From a checkpoint of a small sound classifier.
Model: log mel input, moe top_k, layers 8.
Training: normuon at rate 0.022, held-out accuracy 97%.
Data: trained on short read English sentences (LibriTTS-R), 26041 training examples, 61.9 epochs.
Rows from expert 0 of block 3, named by matrix and row number. Rows with one number belong to one neuron. Each number is 500 + 40 x the weight over its row's rms, rounded and kept within 0 to 999. All counts start at 0. Numbers have three digits each. After the name is the row's rms in percent of the matrix's.
# gate: expert gate (model.blocks.3.mlp.gate, 8x160x320), inputs 0-159
# up: expert up (model.blocks.3.mlp.up, 8x160x320), inputs 0-159
# down: expert down (model.blocks.3.mlp.down, 8x320x160, transposed), outputs 0-159
gate.10 100:488470464533514562519494520453519472468536556471476502512536510447513460471518511490508504459525425591448483512492492530478567498485468587503500475497477433406502423520535514441484526487539503609486524489513551488482526474469540469537518458548528596508489467470449551465471532512536499402474480424521490547505478531524468439481491507534424519464457520496485598437521478527565529439499529477560550500550500559488435515484617540493531454499507519478489513506490513517440566508480533
gate.11 089:482528576524461535505540459507492519475526441522446471516433550529596471499459527484515562479515503510467478570477518540457488529459460500486483476457498451435570547558513525476526504551417548550540504490445480539471476492499474493412443497494551514512505523546507502545476545534461576517453502510513457557540508480541477506514476460527554481524467543470580445508556535516483410513441637495500480496555494520468489522527515410521540529509520511550491471588502521581505462486431522
gate.12 107:540460538558482497516407444513438543427483443568517535579522510494434506501515514509576527439437428521513506478568527534502449547526549529471485507514533443375470531513480464464470520505454463523505497524424470552481554512528482486498495398559546485502479524585540583548454567507518515471570505452534550474406499486514473528512502483482470509467455432569513551417465552566522452462470517474512563464491567514408440465531513545455533557479502567490492483543532515445472449489477465
gate.13 105:514481501483468575531553494455576463480408521482518547524470443400515498516508468559479460517525521592540555515436559499513466450550518525486519501422603539432506523465486524522507458492461579510474494490407515453537483567493453532531530527505530463506501455506535471448480476494505483521426504425474519441519491418538505472492526450505409505506574536551452520490470514406481541485513433513460511498471441481460477514508406414513459474566506515446519517497543513480597564525478479
gate.14 098:510598576511462522542488471506483485464519449576436507459479516579456469499478515510492546518527502515526438480545482457456466547515472574501483412497532500489507547558525518559561554473453444500503551466472474519434596510517510456430501478478457513551482495479571467586484526467519450414492469499511444562502507481488495465534507505508555483479462503563463525539467460513417501499450491566538535480465512485495540543490492543522562440463508510540481556493455465430474491543476527
gate.15 095:527547594549512544508525580497454420514522464508493507525469511523493559467466526542537538514490548474558446489546463454503425475529443517439499557482500542495565506578551536510522513487488494509454531501490495509498543509522509463397512523469496489554475504519515519474538465464487424427516544493446478484410487519495509482538500473525470475548523475508471481483509626473341493523573509455488501506494560525518522498482531512470469487510453484466474604493511493513558509615499514
up.10 102:514489519485465529444527429540475524528488517440467467447462472540536497477557488488472519501510469510514513474543506526486571526468477540515491407443520520454513635576450399491462467558533542543536604521516546485494521451575445458513440487466453534491441495516492479504578502448454477542592514462464460462485455476466483442512476523484543486532542480524557500553488557488499482509516491529511536566549468476460508575548500545500525530499542539531460474454537500518465512449476550
up.11 092:504523487458511525510428594483522461566465538472502533540526455476475472504520474533498488500508515525534538496466440486496481528549527413502532464478479564508550459490511608474448489562584514483470532542470514491492477500455507424550461490505413490487473449492518412514536536439523465385545510532532477475485496555534503536477553537529470473420457516541442456486506514542475522480573369483449500484450492487504488444488497559438516562533508468457465644460464477486522535519489505
up.12 104:466534404518464482523532546524555491544502473462492466439478490480563529491511515523462522542494531498533514477469358475505576486406502472537460492421457500585537479494500483598518467453506507455485520519528475470498464488517492501488517554486480450489529487413502530486575435475484494531434513511453417509520515507550509515496490479412505539583429539442526441539563418450530564506472517582474489534497486487575588472413484505481466365498454507505495470494497518572525571462450530
up.13 104:495521498447489573432416557496493510512466498438511545500501461456491528410588467563539597532446541507489494473434425537468426510478514568586483565524524549558466496484497567558451529510422520482545448489480503556526507508511502533515474597564547502524501463492517487469525490572486486545499552479522450495482564412522558510515477500547505582522529560496428534520539415509537502493482523489531503534460508457476583454575477527518428440490510474477539512458468502441425462517545513
up.14 093:499500500507504490519514590505484522529520467535511523480454453549541436421509509522560453450543471566532559509499496500449563432506473469560521480478469416446437515508445478549513439481466501506538526499519503529439451468420499472509476506565459487510470542456457500524510457443504459463470454560500378500541484434487488518534550499491494483556515516468498538523508591504444477521566482565494528469458527475520451535542526523477501446496480491404508474531535537447542488555556466
up.15 099:504492549488519546457455568485418508583518452447483495455501475491468455544454441499503496486492509648472471488488526444514557535481467525471528560496538497545542482533462474473455474473478480473520570520475489560505477506508525471522481497529537480518490506459452518496543499461571467506520515518496511468508497510510565482506421508541490422501493536439464506454459608478390488550582466429503461491505440475493491495418443488522439539464455438480543543477499541444540465572466553
down.10 099:406434513515520436448482575497573479460488515473590544453523464474525474484508506525539455414499515493463536532519545450464523573444493480530501531430541466518496480540533518446517537556450517529504522516453430474503538502471491478475515565545473408490518459563513535462496500434491521559491479513502495555547542459475581548479514436483531447523507503462496577543487504520604527507551447531451561491479564545475473493487443478450489532480451561525518450486499602584517524499493535
down.11 104:482483460459535446576489493519476516481439533527510522501399513525517508440500486520510546496510555546517500507528523480508510521501371596504433530510468512484535503504408543549562525492575523611517497486481509498488475516509522509550513491481453525489453387544485534465460516536419540507531479537509509466516516555507482471555468491508497532480568559512436542584483547517496468544450506502485568493469490454543500515473494494530458509504564553495492472540661533507464431464607493
down.12 106:550517540507561410442500509578539514545462500538485501519466460467468500547444467528524565502511508504557517533521532408478528478484484518411507544542413506470482542509515519478522558418434437406484492543488449448533564523564521491489521511489477493461554524545482548485455530531447472455509488502491560459508559569445501542484546451508484486474571458529553502506513542518559501306516510491558535533509500494511533490480580535481524456451510505433512521589470533432458539465530499
down.13 097:498516469431493395542524494595530571476432554428494489501483506463462527465487485468493542408463422447497516460491455557498473549466528468482413471549531550496443493500495558504500430496491464512522528481490495504599545502453504458550529452466513431542556481541558449512595481460541479472476476533474502522458488531503502485462522501428570495476503517505492591593475504495502391500556512483503412533499483508518519535515503512489473557571438556490523486480426461482460500443545406
down.14 094:471553452577541560536453435480565492555481471465518498560479518495531543407432453516475473496511464536490460535528467498467505423467483484450515548489535465449550570531476476504491545484471513490536517503525508492498525454467543521466497514478501523464444481589475457468468503508521539554450536493515512533534425439460528439492480536497510535492549405501430528488405493539504422445497531511530534542529453422509496446576479431471549457509515479525454451514537526481477456527477512
down.15 102:511458541526470540469473526501505545523535364516476522492498498493487482483578529538536518462485507551502548508482495517475480507531515543530446448525513542482525595472590491478515483436394502432471464578454506441484529421540448504491467496522492474489490564478493516598483485492466516517527541491477521504531567479521528514458384491494563466559544557503551531411465537510498463477488490508514596402567446499487480487496493516487508548546498507585518496517514447518461478529484523