From a checkpoint of a small sound classifier: arch transformer, batches of 256.
Rows from block 3 of a small sound classifier, named by matrix and row number. Rows with one number within an expert belong to one neuron, the router's apart. Each number is 128 + 32 x the weight over its row's rms, rounded and kept within 0 to 255. All counts start at 0.
After each expert's rows are labels from the 100 clips, of 14848, where the router gives the expert most weight on average: "strongest on" is what is common among them. Only what is clearly more common there than usual is listed. The data: short read English sentences (LibriTTS-R).
# router: router (model.blocks.3.mlp.router.weight, 8x320, trained with AdamW), inputs 0-159
# gate: expert gate (model.blocks.3.mlp.gate, 8x160x320), inputs 0-159
# up: expert up (model.blocks.3.mlp.up, 8x160x320), inputs 0-159
# down: expert down (model.blocks.3.mlp.down, 8x320x160, transposed), outputs 0-159

# expert 5
router.5 [138  64 183 116 120  50 104  89 120 123 112 132  65 121  74 152  89 162  97 133 135 144 100  95 120 164 161 103 139 143 126 156 129 128 187 169 107 152  85 202 162 111 171 119 117  80 167 103  74 173 120  79 152  64 134  66 176 113 150 178 153 171 177 137 170 159 153 118 201 108 148 140 105  96 141 122  81 124 101 155 129 186 109 141 137  62 156 160 129 112 131 112 146 183 127  64 105 119  93 148 121 155 138 163 102 159 107 176 132 138 116 139 110 151  81 182 147 122 114 112 178  87 127 166 183 120 149  83 117  81 136 133 141 108 173 138  92 104 107 170  90 108 161 174 151 100 113  89  84  69 168 132 107 120 106 137 154 133 177 121]
gate.1 [124 100  65 125 135 164 135 157  93 165 144 102 103 128 104 168 200 109 180 113 103  49 106 150 172 146  89 171 132  71 117 118  97 175  97 166 134 162 101 109 140 159 145 118 142 113 148 139 118 116 176 124 157 144 121  82 131 120  89 173  94 110 149 122 151 110 142  97 101 134 126 118  75  94 118 143 168  83 171  59 121  94 128 111 117 120  64 176 104 137 160 121  92  92 131 108 158 121 170 175 117  94 116 142  94 111 117 125 146 102  86 111 184  91  76 132 175 170 162 206 142 150 153  77 173 131  87 149 164 196 150 140 170 154 159 123 126  85  62 137 158  99 130 119 108 112  90 111 157 152 138 125 156 158 193 183 109 100 150 113]
up.1 [171 127 192 149 120 105 148  69 133 132 146 169 118  61 136  69 115 136 110 147 124 114 127 171 145 164 141  78  84 172 148 121 128  88 144 119  88 115 129  94 111 102 180 135 144 137 134 171  94 148 130  85 152 138 121 129  97 110 195 125 153 136 125  87  67 113 158 129 124 143 129 135 154 136 144 113 115 130 145 120 150 112 104 131 130 156 116 118 180 153 134  93 149 181 106 129 171 136 159  61 137 135  51 128  71 118 178 117 161 133 133 160 153 156 164 142 140 107 131  82 167 144 143 123  90 126 162  78  47 121 126 111 111 103  82 173 148 162 139 121 121 161 149 195  92 124  86 153 192 140 146 116 121 123  77 116  82 177 163 137]
down.1 [ 97 137 107 124  88 150 182 114 140 150 105 158 116  78 112  80 138  63 148 202 126 171  50 112  66 139 141 134 108 148 127 138 129 147  61 144 129 148 178 152 157 141 106  97 131 144 181  87 150 113 148  48 127 100 137 125 137 103 162 102 182 111  96 156 124 115 111 146 163 108 139 121  75  94 124 134 163  74 118 149 147 135 141 160 140 120 154 182 126 111 131  64 209 110 141 105 129  96 112 165 116 153 224 149 135 140 132  94 129 109 182 137 132 121 181 124 171 136 155 117 132 162 184 124 125  96 110 159 180  85 116 170 137 153 117 164  61 118 146 160 152 117 147 146 131 122 154  96 104 178 137 196  67 112 115 157 162 124 131 148]
strongest on: voice: male

# expert 7
router.7 [106 122 107 129 124 166 182 193 122 149  96 166 149  99 149 181 103  66 143 164 154  87 132 175 116  59 133 139  83 161 141  94 100 115 137 130 153 145 121 103 163 163  15 124 120 112 126 119 138 124 136 144 100 102 105 140 120 185 202  84 119 181 144 170  71 136 188 130  84  90 113  99 122 147 121 116  87  89 148  84 163  55 115 151 120 118  70 132 147 140 106 158 103  90 138  98 217  98 167 129 127 142 114 115 119 149 101 104 111 160 122 109 116  55 104  61  86 108 117 136  99 169 139 111 203 176 136 179 173  94 159 128 106 110 148 116 141 143 145 143 156 119 130 132  93 127 141 132 142 166 155 135  91 157 102 163 110 190  90 131]
gate.1 [143 144 114 133 153 121  90 126 120 149 118 122 150 144 107 175 167 123 165 178  62 178 149  95 158 177 129 143  61  74 124  91 171 192 135 121 149 136 133 124 108  84 107 130 113 161 108  91 176 109  98 122 117 127 137 136 149 151 178 190 169  66  94 105 113 156 109  94  93 100 113 108 158 126 157 131 123 161 134  96 133  74 110  70 122 137  32  31 126 167 175 161 124 134 222 136 104 145 133 159 134  94 130 114  97 130 167  60  93 146 138  96 118 142 103 115 163 148  82 159 216 180 144  98 177 175 128 138 175 110 126 127 135 115 136 103 117 121 148 205 155 161 150 210 118 136 170 160 136 115 132 125  55 128 141 118 136 180 129 113]
up.1 [114  94 138 103 121  75 119 111 146 130 153 148 115 144 175 139 124 179 119 106 204 106 111 146 153 121 147 124 193 148 130 196 104 134 118 148  83 122  95 184 113 118 142 127 145  71 168 109 106 130 117  86 130  93 139 148 163 145 120  99 143 170 142 111  92 161  67 148 140 154  71 117 101 129  95  97 147 159 113 213 164 153 133 114 131 187 176 163 171 128 100 141 142 147 122  90 172 134 150 117 162 134 112 155 169 125 128 122  87  96 132 169 140 112 155 144 134 188 154  80  77 132  80 121  99 109 122 119 124 107 131 185 130  93 160 207  78 120  92 117 105 126 113 111  76 129 120  89 100 136 161 132 139 147 140  91  96  81 121 146]
down.1 [ 82  80 139 117 104 114 111 168 172  82 152 152 137 186 158 197 149 190 100 124 116 120 180  96 119  91 108 201 133 140 150 122 179 187 112 103 130 138 145 146  98 139 123 115 108 102  78 170  91 138  30 118 125 106 131  83 101 169  69  78 137 124 185 163 165 150 149 148 130 111 122  82 100  75 107 150  93 119 143 132 117 128 140 130 130 149 120 119  98 105 153  88 183 110 158 128  78  61 113 142 157 132 163  96 125  89 166 176  94 164 108 135 146 156 174  91 133 108 153 171 114 118  94 133 142  91 122 130 115  97 124 144 107 126 162 148 109 150 205 149 103 138 182 137 153 107 217 170  65 114 151 142 124 141 114 124 153 111 132 133]
strongest on: voice: female

# expert 1
router.1 [115 124 115 140 108  98 131 176 159 113 155 174 109 120 151 100 151 136 128 145 139  73  88 125 133 169 122  75  64 110 160 184 123 184 146 101 116 130 123 137  75 154 114 150 182 154 111 144 119  76 111 127 133 125 135 176 117  54 147  77 118 124 163  66 136  74  96 161  93 167 144  87 153 130 172 193 145 129 100  69 155 180 106 139 103 136 141 148  99 144  80  84 141  90 180 108  69 118 157 133  74  81  85 116 106 124  83  92  77 145 161  88  92 155 135 124  84 128 149 125  65 147 122 103  95 146 136 101  91  88 140 176 122  70 112 112 129 167 175 105  89 121 100 134  74 152 107 150 143 139 137 163 111 134 116 132 161 116  62 156]
gate.1 [155  65 180 117 202 110 193 129 146 141  84 114 172 112 155 140 142 144 135 128  97 131 149  94  82  85 144 128 196 123 134  90 195 124  85  99  99 189 141 113 124  57  41 122 126 158 202 187 154 136 130 121 153 147 204 103 142 144 109 188 149 163 130  93 142 160 124 106 166 156 100 110 232 126 112 125 111 138  90  91 123 141 100 122 118 162 198 171 116 116 152 146 166 175 150 170 147 134 177 203 121 143  88 139 119 106 109 124  80 113 168 177 149 175  97 177  98 133 161 195 143 106  94 138 153  66 107 129 119  78 118 127  71 111 172 136 134 174 126  56 163 129 115 118 152 125 112 105 163  90 133 197  99 113 116  96  79 113 103 143]
up.1 [ 97 148 126 148 138  97 144 153 148 115 104 122 126  89 113 150  81 155  91 129 101 139 220  99 127 104  71 128  82 172 105 165 147 110 143 111 127 176 117 188 136 122 120 172 136 130  87 136 143 129 166 158  80 159 114 161 149 129 141 104 110 158  95 167 188  80 138 115 101 107 127  75 101 143 142 145  63 122  77 107 157 153 111 108 107 125  90 148 139 160 112 106 111 114 120 130 115 123 133 142  85  87 130 125 165  92  96 117 115 118 154 127 124 115 130 113  75 103 136  39 197 122 128 141 158 104 137 117 130  98  89 150 156 155 149 161 140 107 219  83  78 136  59 127  99 162 133 161  98 126 140 130 109 149  75 115 155 162 127 119]
down.1 [170 113 140 125 149 198 136 133 141 140  78 116 158 111 101 101 130  88 147 117 125  66 114 144 203 113 116 110  63  95  54 131 110 136 127 120 101 189  50 118 144 115 120  21 106 131 132 122  71 233 169 124 170 129 164 139 149 146 141  75  75 126 158  71 144 103 156 124  97 141  92  99 134 139 116 172 134 143 132  90  90 164 118 148 142 114 180 130 157 111 139 118 211 174  97  99 120  97 141 149 160 147 129 120 134 133 151 164 115 117  90 147 126 124  99 150  96 140  58 121 120 162 202 164 131 148 138  98 145  74 161 141 139 149 138 158 107 105  74  71 126 146 122 165 158  87 209 139 189 111 124  84 129 102  98 127 151 120 139 164]
strongest on: voice: female

# expert 3
router.3 [103 119 111 160 143 133  76 125 131 108 144 110 145 130 123 125 118 148 118 139 113 173 140 118  82  86  52 117 107 143 124 124 104 117 144 139 179  88 139 119 128 115 191 102 135 132 141 159 171 164 116 143 174  58 125 154 132  62 123 130 145  97 126 119 157 130 111  95 170 188 175 138 186 137 135 131 193  77 144 151 155 125 137 149 120 153 158 132 103 145 113 101 156 128 140 132 102 105 159 156  90  59 146 224  85  79 121 117 108 106  53 121 117 121 148 137 151 201 164  84 190 137 126 188  53 112 121  59 124 187  48 118 131  88  57  47 142 148 130  54 139  91 134  73 125 131 155 150 115 176 123 149 149 123 144  77  88  78 110 128]
gate.1 [173 135 159 155 156 130 119 144 156  83 122 141  74 181 111 138 183 130 170 147 146 126 156 143 130 207 157 146 155 100 196 105 108 163  96 129 131  99 107 110 150 134  74 155 154  87 149  78 116 114  90 142 122  68  95  98 107 139 172 132  66 154 127 133  83  65 121 129 172 120 127 144 150  81 143 102 151  37 110 106 113 141  92 148 130  94 127  63 175 170 174  84 132  67 155 172 115 214 106 100 119 124 108 193 145  95 136  72  91 115 151 183 101 121  87 149 127 194 101 124  97  97 188  92 176 142 158 149 149 149 151  86 138 117 188 116 141  84 148  84 128 163 105 212  70  95 116 171  83 145 111 132 112 148 169 111 104 156 125 130]
up.1 [145 150 152 136  95 165 199 142 108 176  73 144 146  99 111 215 134 122 107  85  91  63 101 162 116  70 132 113 133 132 144  98 140 155 134 135 111 167 143  66 113  85 144 132 119 118 130 180 152 120 155  89 130 143 176 112 156 173 146 113 119 112  85 134  85 195   6 168 135 107 156 165 127 142 160 135 102 125 150  94 130 152 101 117 135  99 166 117 216 165 177  86 151  87 194 126  99 120 147 130  94 201 111 132 138 159 125 130 170 150 122  88  86 123 127 195 121 133  87 115 190 162 109 148 153 129  90 120 137 140 141 157 114 129 125 119 145 128 156  94 172 157 108 145 121  80 133  89 139  86  92 142 173  64  98 201  96 117 128 154]
down.1 [158 140 126 152 130 129 118  90  99 138  73 168 141 124 137  72 116 100  91 135 123 146 115 118 122 144  73 145 113 145 143 214  99 138 145  75 179  46 111 158 139 105 148 162 122 104 146 133 129  92 164 101 115  76 122 148 111 146 158  89  95  76 113 122 102 106 190 113 117 143 152 127 109 116 122  58 101 126 142 135 100 173 160 132 158 122  99 144 120 160 164  62 112 172 115  80 141  74 146  69 137 133 160 135 172 111 118 144 122  67 150 156 144 118  59  50 118  81 140 105 152 162 125 121 153 139 161  96 140  91 195 114 133 150 143 148  74 155 164 134  89 150 144 122 153 119 108 150 147 180 145 142  99 141 166 176 149  88  93 145]
strongest on: voice: female

# expert 6
router.6 [123  85 141 141 109 106 119  72 157 146  98 173 184  84 119 113  99 152 157  89 107 163 141 214 121  78  87 120 199 108 150 120  89  99 111 147  81  70 175 118 111 115 117 179 146 110  94  73 140  75  85 152  88 168 112 135 141 181  81 105 157 148 107 109 140 164 142 151 126 140 140 135 116 135 134 106 197  85 117 101 103 188 140 179 114 123 123 109 132 166  86 171  77 111 120 147  96 122 179 126  82 108 127 150 157 153 174 143 132 115 149 162 103 129  84 136  85 168 118  99  95 132 150 110 119 119 107 138 109 123 130 122 187 142 119 170 121  93 160 166  69 148 123 179  82 113 129  96 137  78 113 145 140 132 104 155  55 150 156 135]
gate.1 [ 74 121 139 183 176 109 141 144  94  84 148 158  97 110 144 139 119 140  80 167 137 115 131 119 141 167  59 102 120 118  93 152 118 147 151 109 199 167 137 128 148 175 115 146 112 146 107 120 147 156 112 110  89 155 125 119 102 144 153 114 119 100 109 101 118 139 176 111 148 102  86  97  99  82 149 119 124 107 123  68 116 137 123 109 136 178 135 166 116 137 134 150  79  95 125 108 144 186 102 144 118 102 183 144 139 100 129 138 147 112 143 160  74 120 161  28 195  88  57  98 118 125 135 142 121 130  92 113 183 122 133 125 126 159 132 160 163 137 126 108 132 146 117 117 118 140 123 132 178 132 104 102 166 131 138  75 151 131 116 150]
up.1 [168  81 105 145 168 146 164 117 132 128 172 151 143  86  87  92 175 146 156 107 176 186 122 122  94 100 132 119 101  82 154 105  80 113  89 118 131 171 159 156 110 128 116  86 140  80  68 119 166 122 154 103 102 178  93 152 134 147 128 115 125  72 105 118 154 168  97 136  98 122 101 103 143 156 147 152 162 153 139 139 108 133  93 129  89  84 174 102 151 119 147 154 165  81 122  79  97 187 114 104 163  80  96 157  67  79 102 116 130 100 135  89 171 112 110 113 132 124 133 122 171 129 143  99 163 135 123 132 184 154 134 164 111 180 129 108 117  59 124 111 117 161 172 145 109 162 115  72 160 146 135 116 115 185  82 105 162 133 166 141]
down.1 [143 167 122  84  95 180 115 160 144 136 106 108 145 108  90 185 123  73 139 111 134 150 135 144  74 107 108 183  97  72 126 100 114 149 120 122 110 121 176 146 147 146 126  83 185 127  86 126  84 144  97 143 118 138 101 135 153 106 120  78 179 109  80 181 145 190  89 130 143 137 123 101 116 125 124 207 113 135 154 153 181  79 173 162  92 112 177 121 125 125  60 115 124 142 172  82 187 154 103  82 203  69 158 134 171 135 129 122 128 193 171 133 146  85  96 133  87 189  72 117 157 132 165  78 129 116  80 102 133 119 128 102 149 107 119 108 131 123 127 154  48 113 124 144 124 190  77 140  63  70 107 117 116  96 146 133 150 109 144 138]
strongest on: voice: female

# expert 4
router.4 [119 136 132 152 106 155 146 136 167 102 127 124 158 127 110 112 178 119 197 136  95 142 167 110 169 184 145 163 122  79 109 129 147 133  73 130 121 142 139 103 141 166 179 131 122 164 142 144 113 114 179 129 142 239 133 152 122 136  87 161 167 144 116 155  97 157  73 147 178 172 168 129  58 107 144 140 162 175 168 126 106 149 155 111  72 111  93 119 148 132 164 147 130 177  72 162  83 137 140 180 205 121 169 114 118  98 156  84 147  78 158 115 137 136 119 170 187  93 151 109 106 134 152 128  82  94 129 123 125 162 119 185  82 100 144 150 144  69  99 117 131 108 133  90  68 115  78  79 140 160 155 116 181  87 133 149 128 182 100  96]
gate.1 [105 140  50 166 119 107  89 110 117 109 135 165 121 188  76 108 135 177 125 156 154 151  76 119 139 101  78 160 169 128 139 149 158 119 113 149 110 145 124 122 155  87 158  61 132 162 123  89  87 169 120 103  94 120 134 142 147 166 148  94 149 131  91  92 122 161 112  86 167 165 158 118 155 160 152 119 124 199 149 139 152 117 113 190 160 173 116 113 123 103 106 107 152 165 151 130 136 110  94  98 137 114  98 153 154 116 109 152 116 143 125 129  75 186 126 140  87 255 110 114 165 129 105  61 108 143 185  84 124 189 115 172  88 159 158 171 157 119 155 124 154 126 182  57 154 128 144 174 128 123 109 103 118 162 228 168 101 145 131  82]
up.1 [128 166 160 100 118  76 167 115  75 120 183 155 111  74 159 113 129 154  75  73  92 195 169 194 152 176  69 196 117 104 124  98  60 122 102 157  93 130  79 104 114  87 203  83 117 167 130 137 125 162 135 146 131  84  99  95  80 122 159 159 123 111 123 127 158  79 166 142 134 117 128 129 117 128  99 114 133  85  90 216  66 124  91 121 151 124 157  76 100 117 114 130  80 162 150 103 135 156 148 137 154 125 210 108 122 139 182 132 148 143  99 203 163 139 121 141 114  26 129  94 116 188 164 114 144 126 164 117 135 121 152 113 219 148 182  93 126 126 155 149 162 182 108 128 113 194  87 190 140  74 183 161  57 102  73 143  81 141 138 161]
down.1 [154 126 103 130 102  89  36  98 149  96  84 119  81  97 103 183 133 133 179 142 123 115  96 119 174 102 108 108 111  54 163 111 153 158 126  46  84 143  98 106 144 119 148 154 139 133 113 112  90 135 136  80 123 146 196 162  64 100 116 119  91 187 144 133 193 149 124 151 121 114 157  80  76 119  63 128 152 143 134 140 148  96 112 100  90  69 172 148 139 189 140 138 161 174 149  72 186 128 132 125 146 165 107  75 166 157  99  96 146  65  75 112  67 144 158 129 144 167  96 112  99 120 115 134 182 122 180 161 136 114 123 102 121 101 152  90 129 135 145 101 127 132  85 177  76 116 151 106 100 177 119 209 127 156 141 141 158 153 106  95]
strongest on: voice: male

# expert 2
router.2 [164 163 111 107 118 211 130  98 157 144 197  93 127 164 117 128 117 145 125 126 128 120 128 110 123 184 132 118 138 162 102 117 132 125 123 102  86 115 122 101 143 106 139  89 114 138 135  95  79 124 147  89 159 145 124 171 172 138  43 150 130 171 112 130  94  67 120 106 148  69 120 111 130 111  83 117 112 115 102 182 149 213 144 119 134 134 124 131  89 155 179 148 133 137 178  78 147 136  82 151 170 167 121 135 117 109 108 144 127 160 121 148 149 149 107 137  49  83 129 128  67 103 124 101 133 121  65 170 168 127 150 120 118 192 134 149 117 136 135 206 158 149 114 117 155 192 145 178 104 114  94 136 127 155 161  93 140  66 115  74]
gate.1 [112 117 133 117 112 106 152  94 141  62 132  99 116 109 129 136 145 101 150 151  93 126 159 138 125  70 123 134 103 139 116 135 116  91 116 138 207  97 149  68 100 168  34 132 150 142 167 156  56  84  90  68 118  89 126 133 174  98 112  36 145  88 145 117  82 118 122 154 135 104 129  82 161 106 138 129 127 136 104  99  92  82  91 119 121 115 143 169 143 150 109 178  99  78 139  94 121 122 115 159 105 168 152 148 137 143 150 154 145 165 136 178  70 123  83 150 140 127 162 199 163 124 121  75 145 124 133 171 102 152 145 137 144 129  65 118 123  94 104  94 136 156 107  66 169 111 127  86 109 110 134  74 144 194  63  86 140 146 162 155]
up.1 [126 176  81 113 134 139 107 136 154 178  68 140 158 187 110 117 117 130 107 106 159 130  85 172 107 153 127 115  88 108 132 139 152 157 102 134  11 113 102 198 142 158 112 152 127 117 120 139 184 172 148 151 165 153 143 188  92 100 130 152  89 128 157 158 181 157 159 100 116 173 144 174  71 164 139 115 131  69 111 165 181 149  57 132 126 152  99  97 133 138 151  97 143 125 144 157 145 154  79  54 146 139 214  98 115 110 142 137  67  83 152 102 129 173 156  95 172  38 115 107  97 167 151 157 146  98 122  66 160 108 114 151 127 110 173  76 156 142 136 147 115  95 108 100 117 112 136 154 132 128 128 123 125  61 130 164 152  90 114 111]
down.1 [ 67  95 116  99 153  83 108  96 134 113 111 101 161 132 180 122 129 109 139  92 143 127 101 138 121 124 147 110  83 124 126  69 144 150 111 112 161 103 127 200 153 168 113 108 196  85 191 159  96 116  98 120  85 122 160 113 109 137 138  90 137  94 149 155  87 162 207 132  91 108 134  97 110 168 137 155 156 120  98 123  60 169 145 200 117 151 180 177 114 123 103 160 117 145 151 140  90 106  67 151 141 102 131  68 144 131 200 128  92 131 138 134 174  57 137 156 155 184 133 135 158 156 132 149 164  92 154 171  99 133 173  96 173 133 147 128 160 122 179 106 102 114 122 122 129 109 155 141 125 146 122 146  77 173 107 129 144 163 120 162]
strongest on: voice: female

# expert 0
router.0 [ 90 165 121 156 120 110 109 149 110 161 147 151 113 123 159 138 151  85 114 101 123 126 129 164 133 100 201 124 122  85  62 121 152 101 140  79 123 105 251 163 108 117 165 152 111 146 134 131 154 130 144  88 112 170 114 123 142 137 168  96 130  91 135 135 154 133 120 118 141 172 139  97 137 111 193 164  82 194  92 140 151 176 115  75 103  88  81 128 129 151  96  97 133 127  93  90 139 110 156 108 154  84 104 105 114 136 169  87  85 155 162 112 117 120 135 140  90 165 112 123 183 110 171  67 128 180  97 204 132 120 120  90 118 129  94 149  99 151 151 129  88 123 163 184 168 107  98 148 122 118 121 143 130  40 108 143  89 124 176 119]
gate.1 [131 150 162 112 144 147 105 206  96 130  99 148 152 127 181 120  91  88 142  66 126 140 133 170 161 111 190 143 146 100 128  95 146  68 127 129 142 127 138 125 134 163 141 138 125  92 116 142 121 152 149 142 112 102 144 173 146 206 149 107 133 110 176 137 197 161 171 123 102 195 105 135 165 106 147 102 164 141 118 164 108  74 128 143 111 124 128  45 147  97  91 144 150  72 147 205  61 158 126 125  63 117 128 115 122  78 143 138  75 109 141 133 161 134 123  81  50 168 127 129 127 132 132 131  67 113 151 180  88 148 111 108 144 117  98 146 129  48 135 133 146 125  80 145 111 131 128 158 112 163 173 179 122 147 129  94 142 166 135 118]
up.1 [120 101 116 152 127 158 123 104 166  89 103 206  85 149 114 140  75 102 186 112 104 164 131 135 139 146 117 103  62 176 154 113  98 154  80  93 118 153  84 134 129 118 163 127 115  89 120 188 174 160 156  88 123 171 137 130 146 177  95 124  91 122 142 159 149 166  60 126 167 111 151 179 137 144 128 129 159 115 129 191 115 183 110 110 158 140 185 103 133 148 133 184  98 122 126 169 157 109 139 135 165 108 116 101 166 106 135 132  83 107 140 136 111  99  96  67 143 115 144 149 138 139 179 126 152 160 112  74 145 152  97 149 129 124  91 163  56  87 139 129 115 157  67 108 150 154 144 109 169 187 121 144 132 113 168  86 109 109 163 155]
down.1 [139 152 106 146 120 117  98 107 112 118 179 159 151 137 141 181 128  52 170 110 136 137 113  88 163 135 119 112  72 153 146 135 181 167  13 178 114 125 131 151 126 134 101 139 115 124 134 157 118 174 129 172 136 115 184 160 114  96 151 130 108 156 103 132 108  92 115 129 158 167 142  92 103 117 180 162 137 163  98 148  83 183 153  41 157  76 106 110 101 104 123  90 115 147 171 150 171 177 132 187 139 140 115 132  97 154 130 174 105  89 125 148  97 124 144 124 190 107 112  90 148 133 131 122  88 137 152 159 186 161 204 104 160  75 128 103 119 120 103 152 142 135 125 136 118 109 154 137 128 132 175 164 101 171 127 106  57 108 119 131]
strongest on: voice: male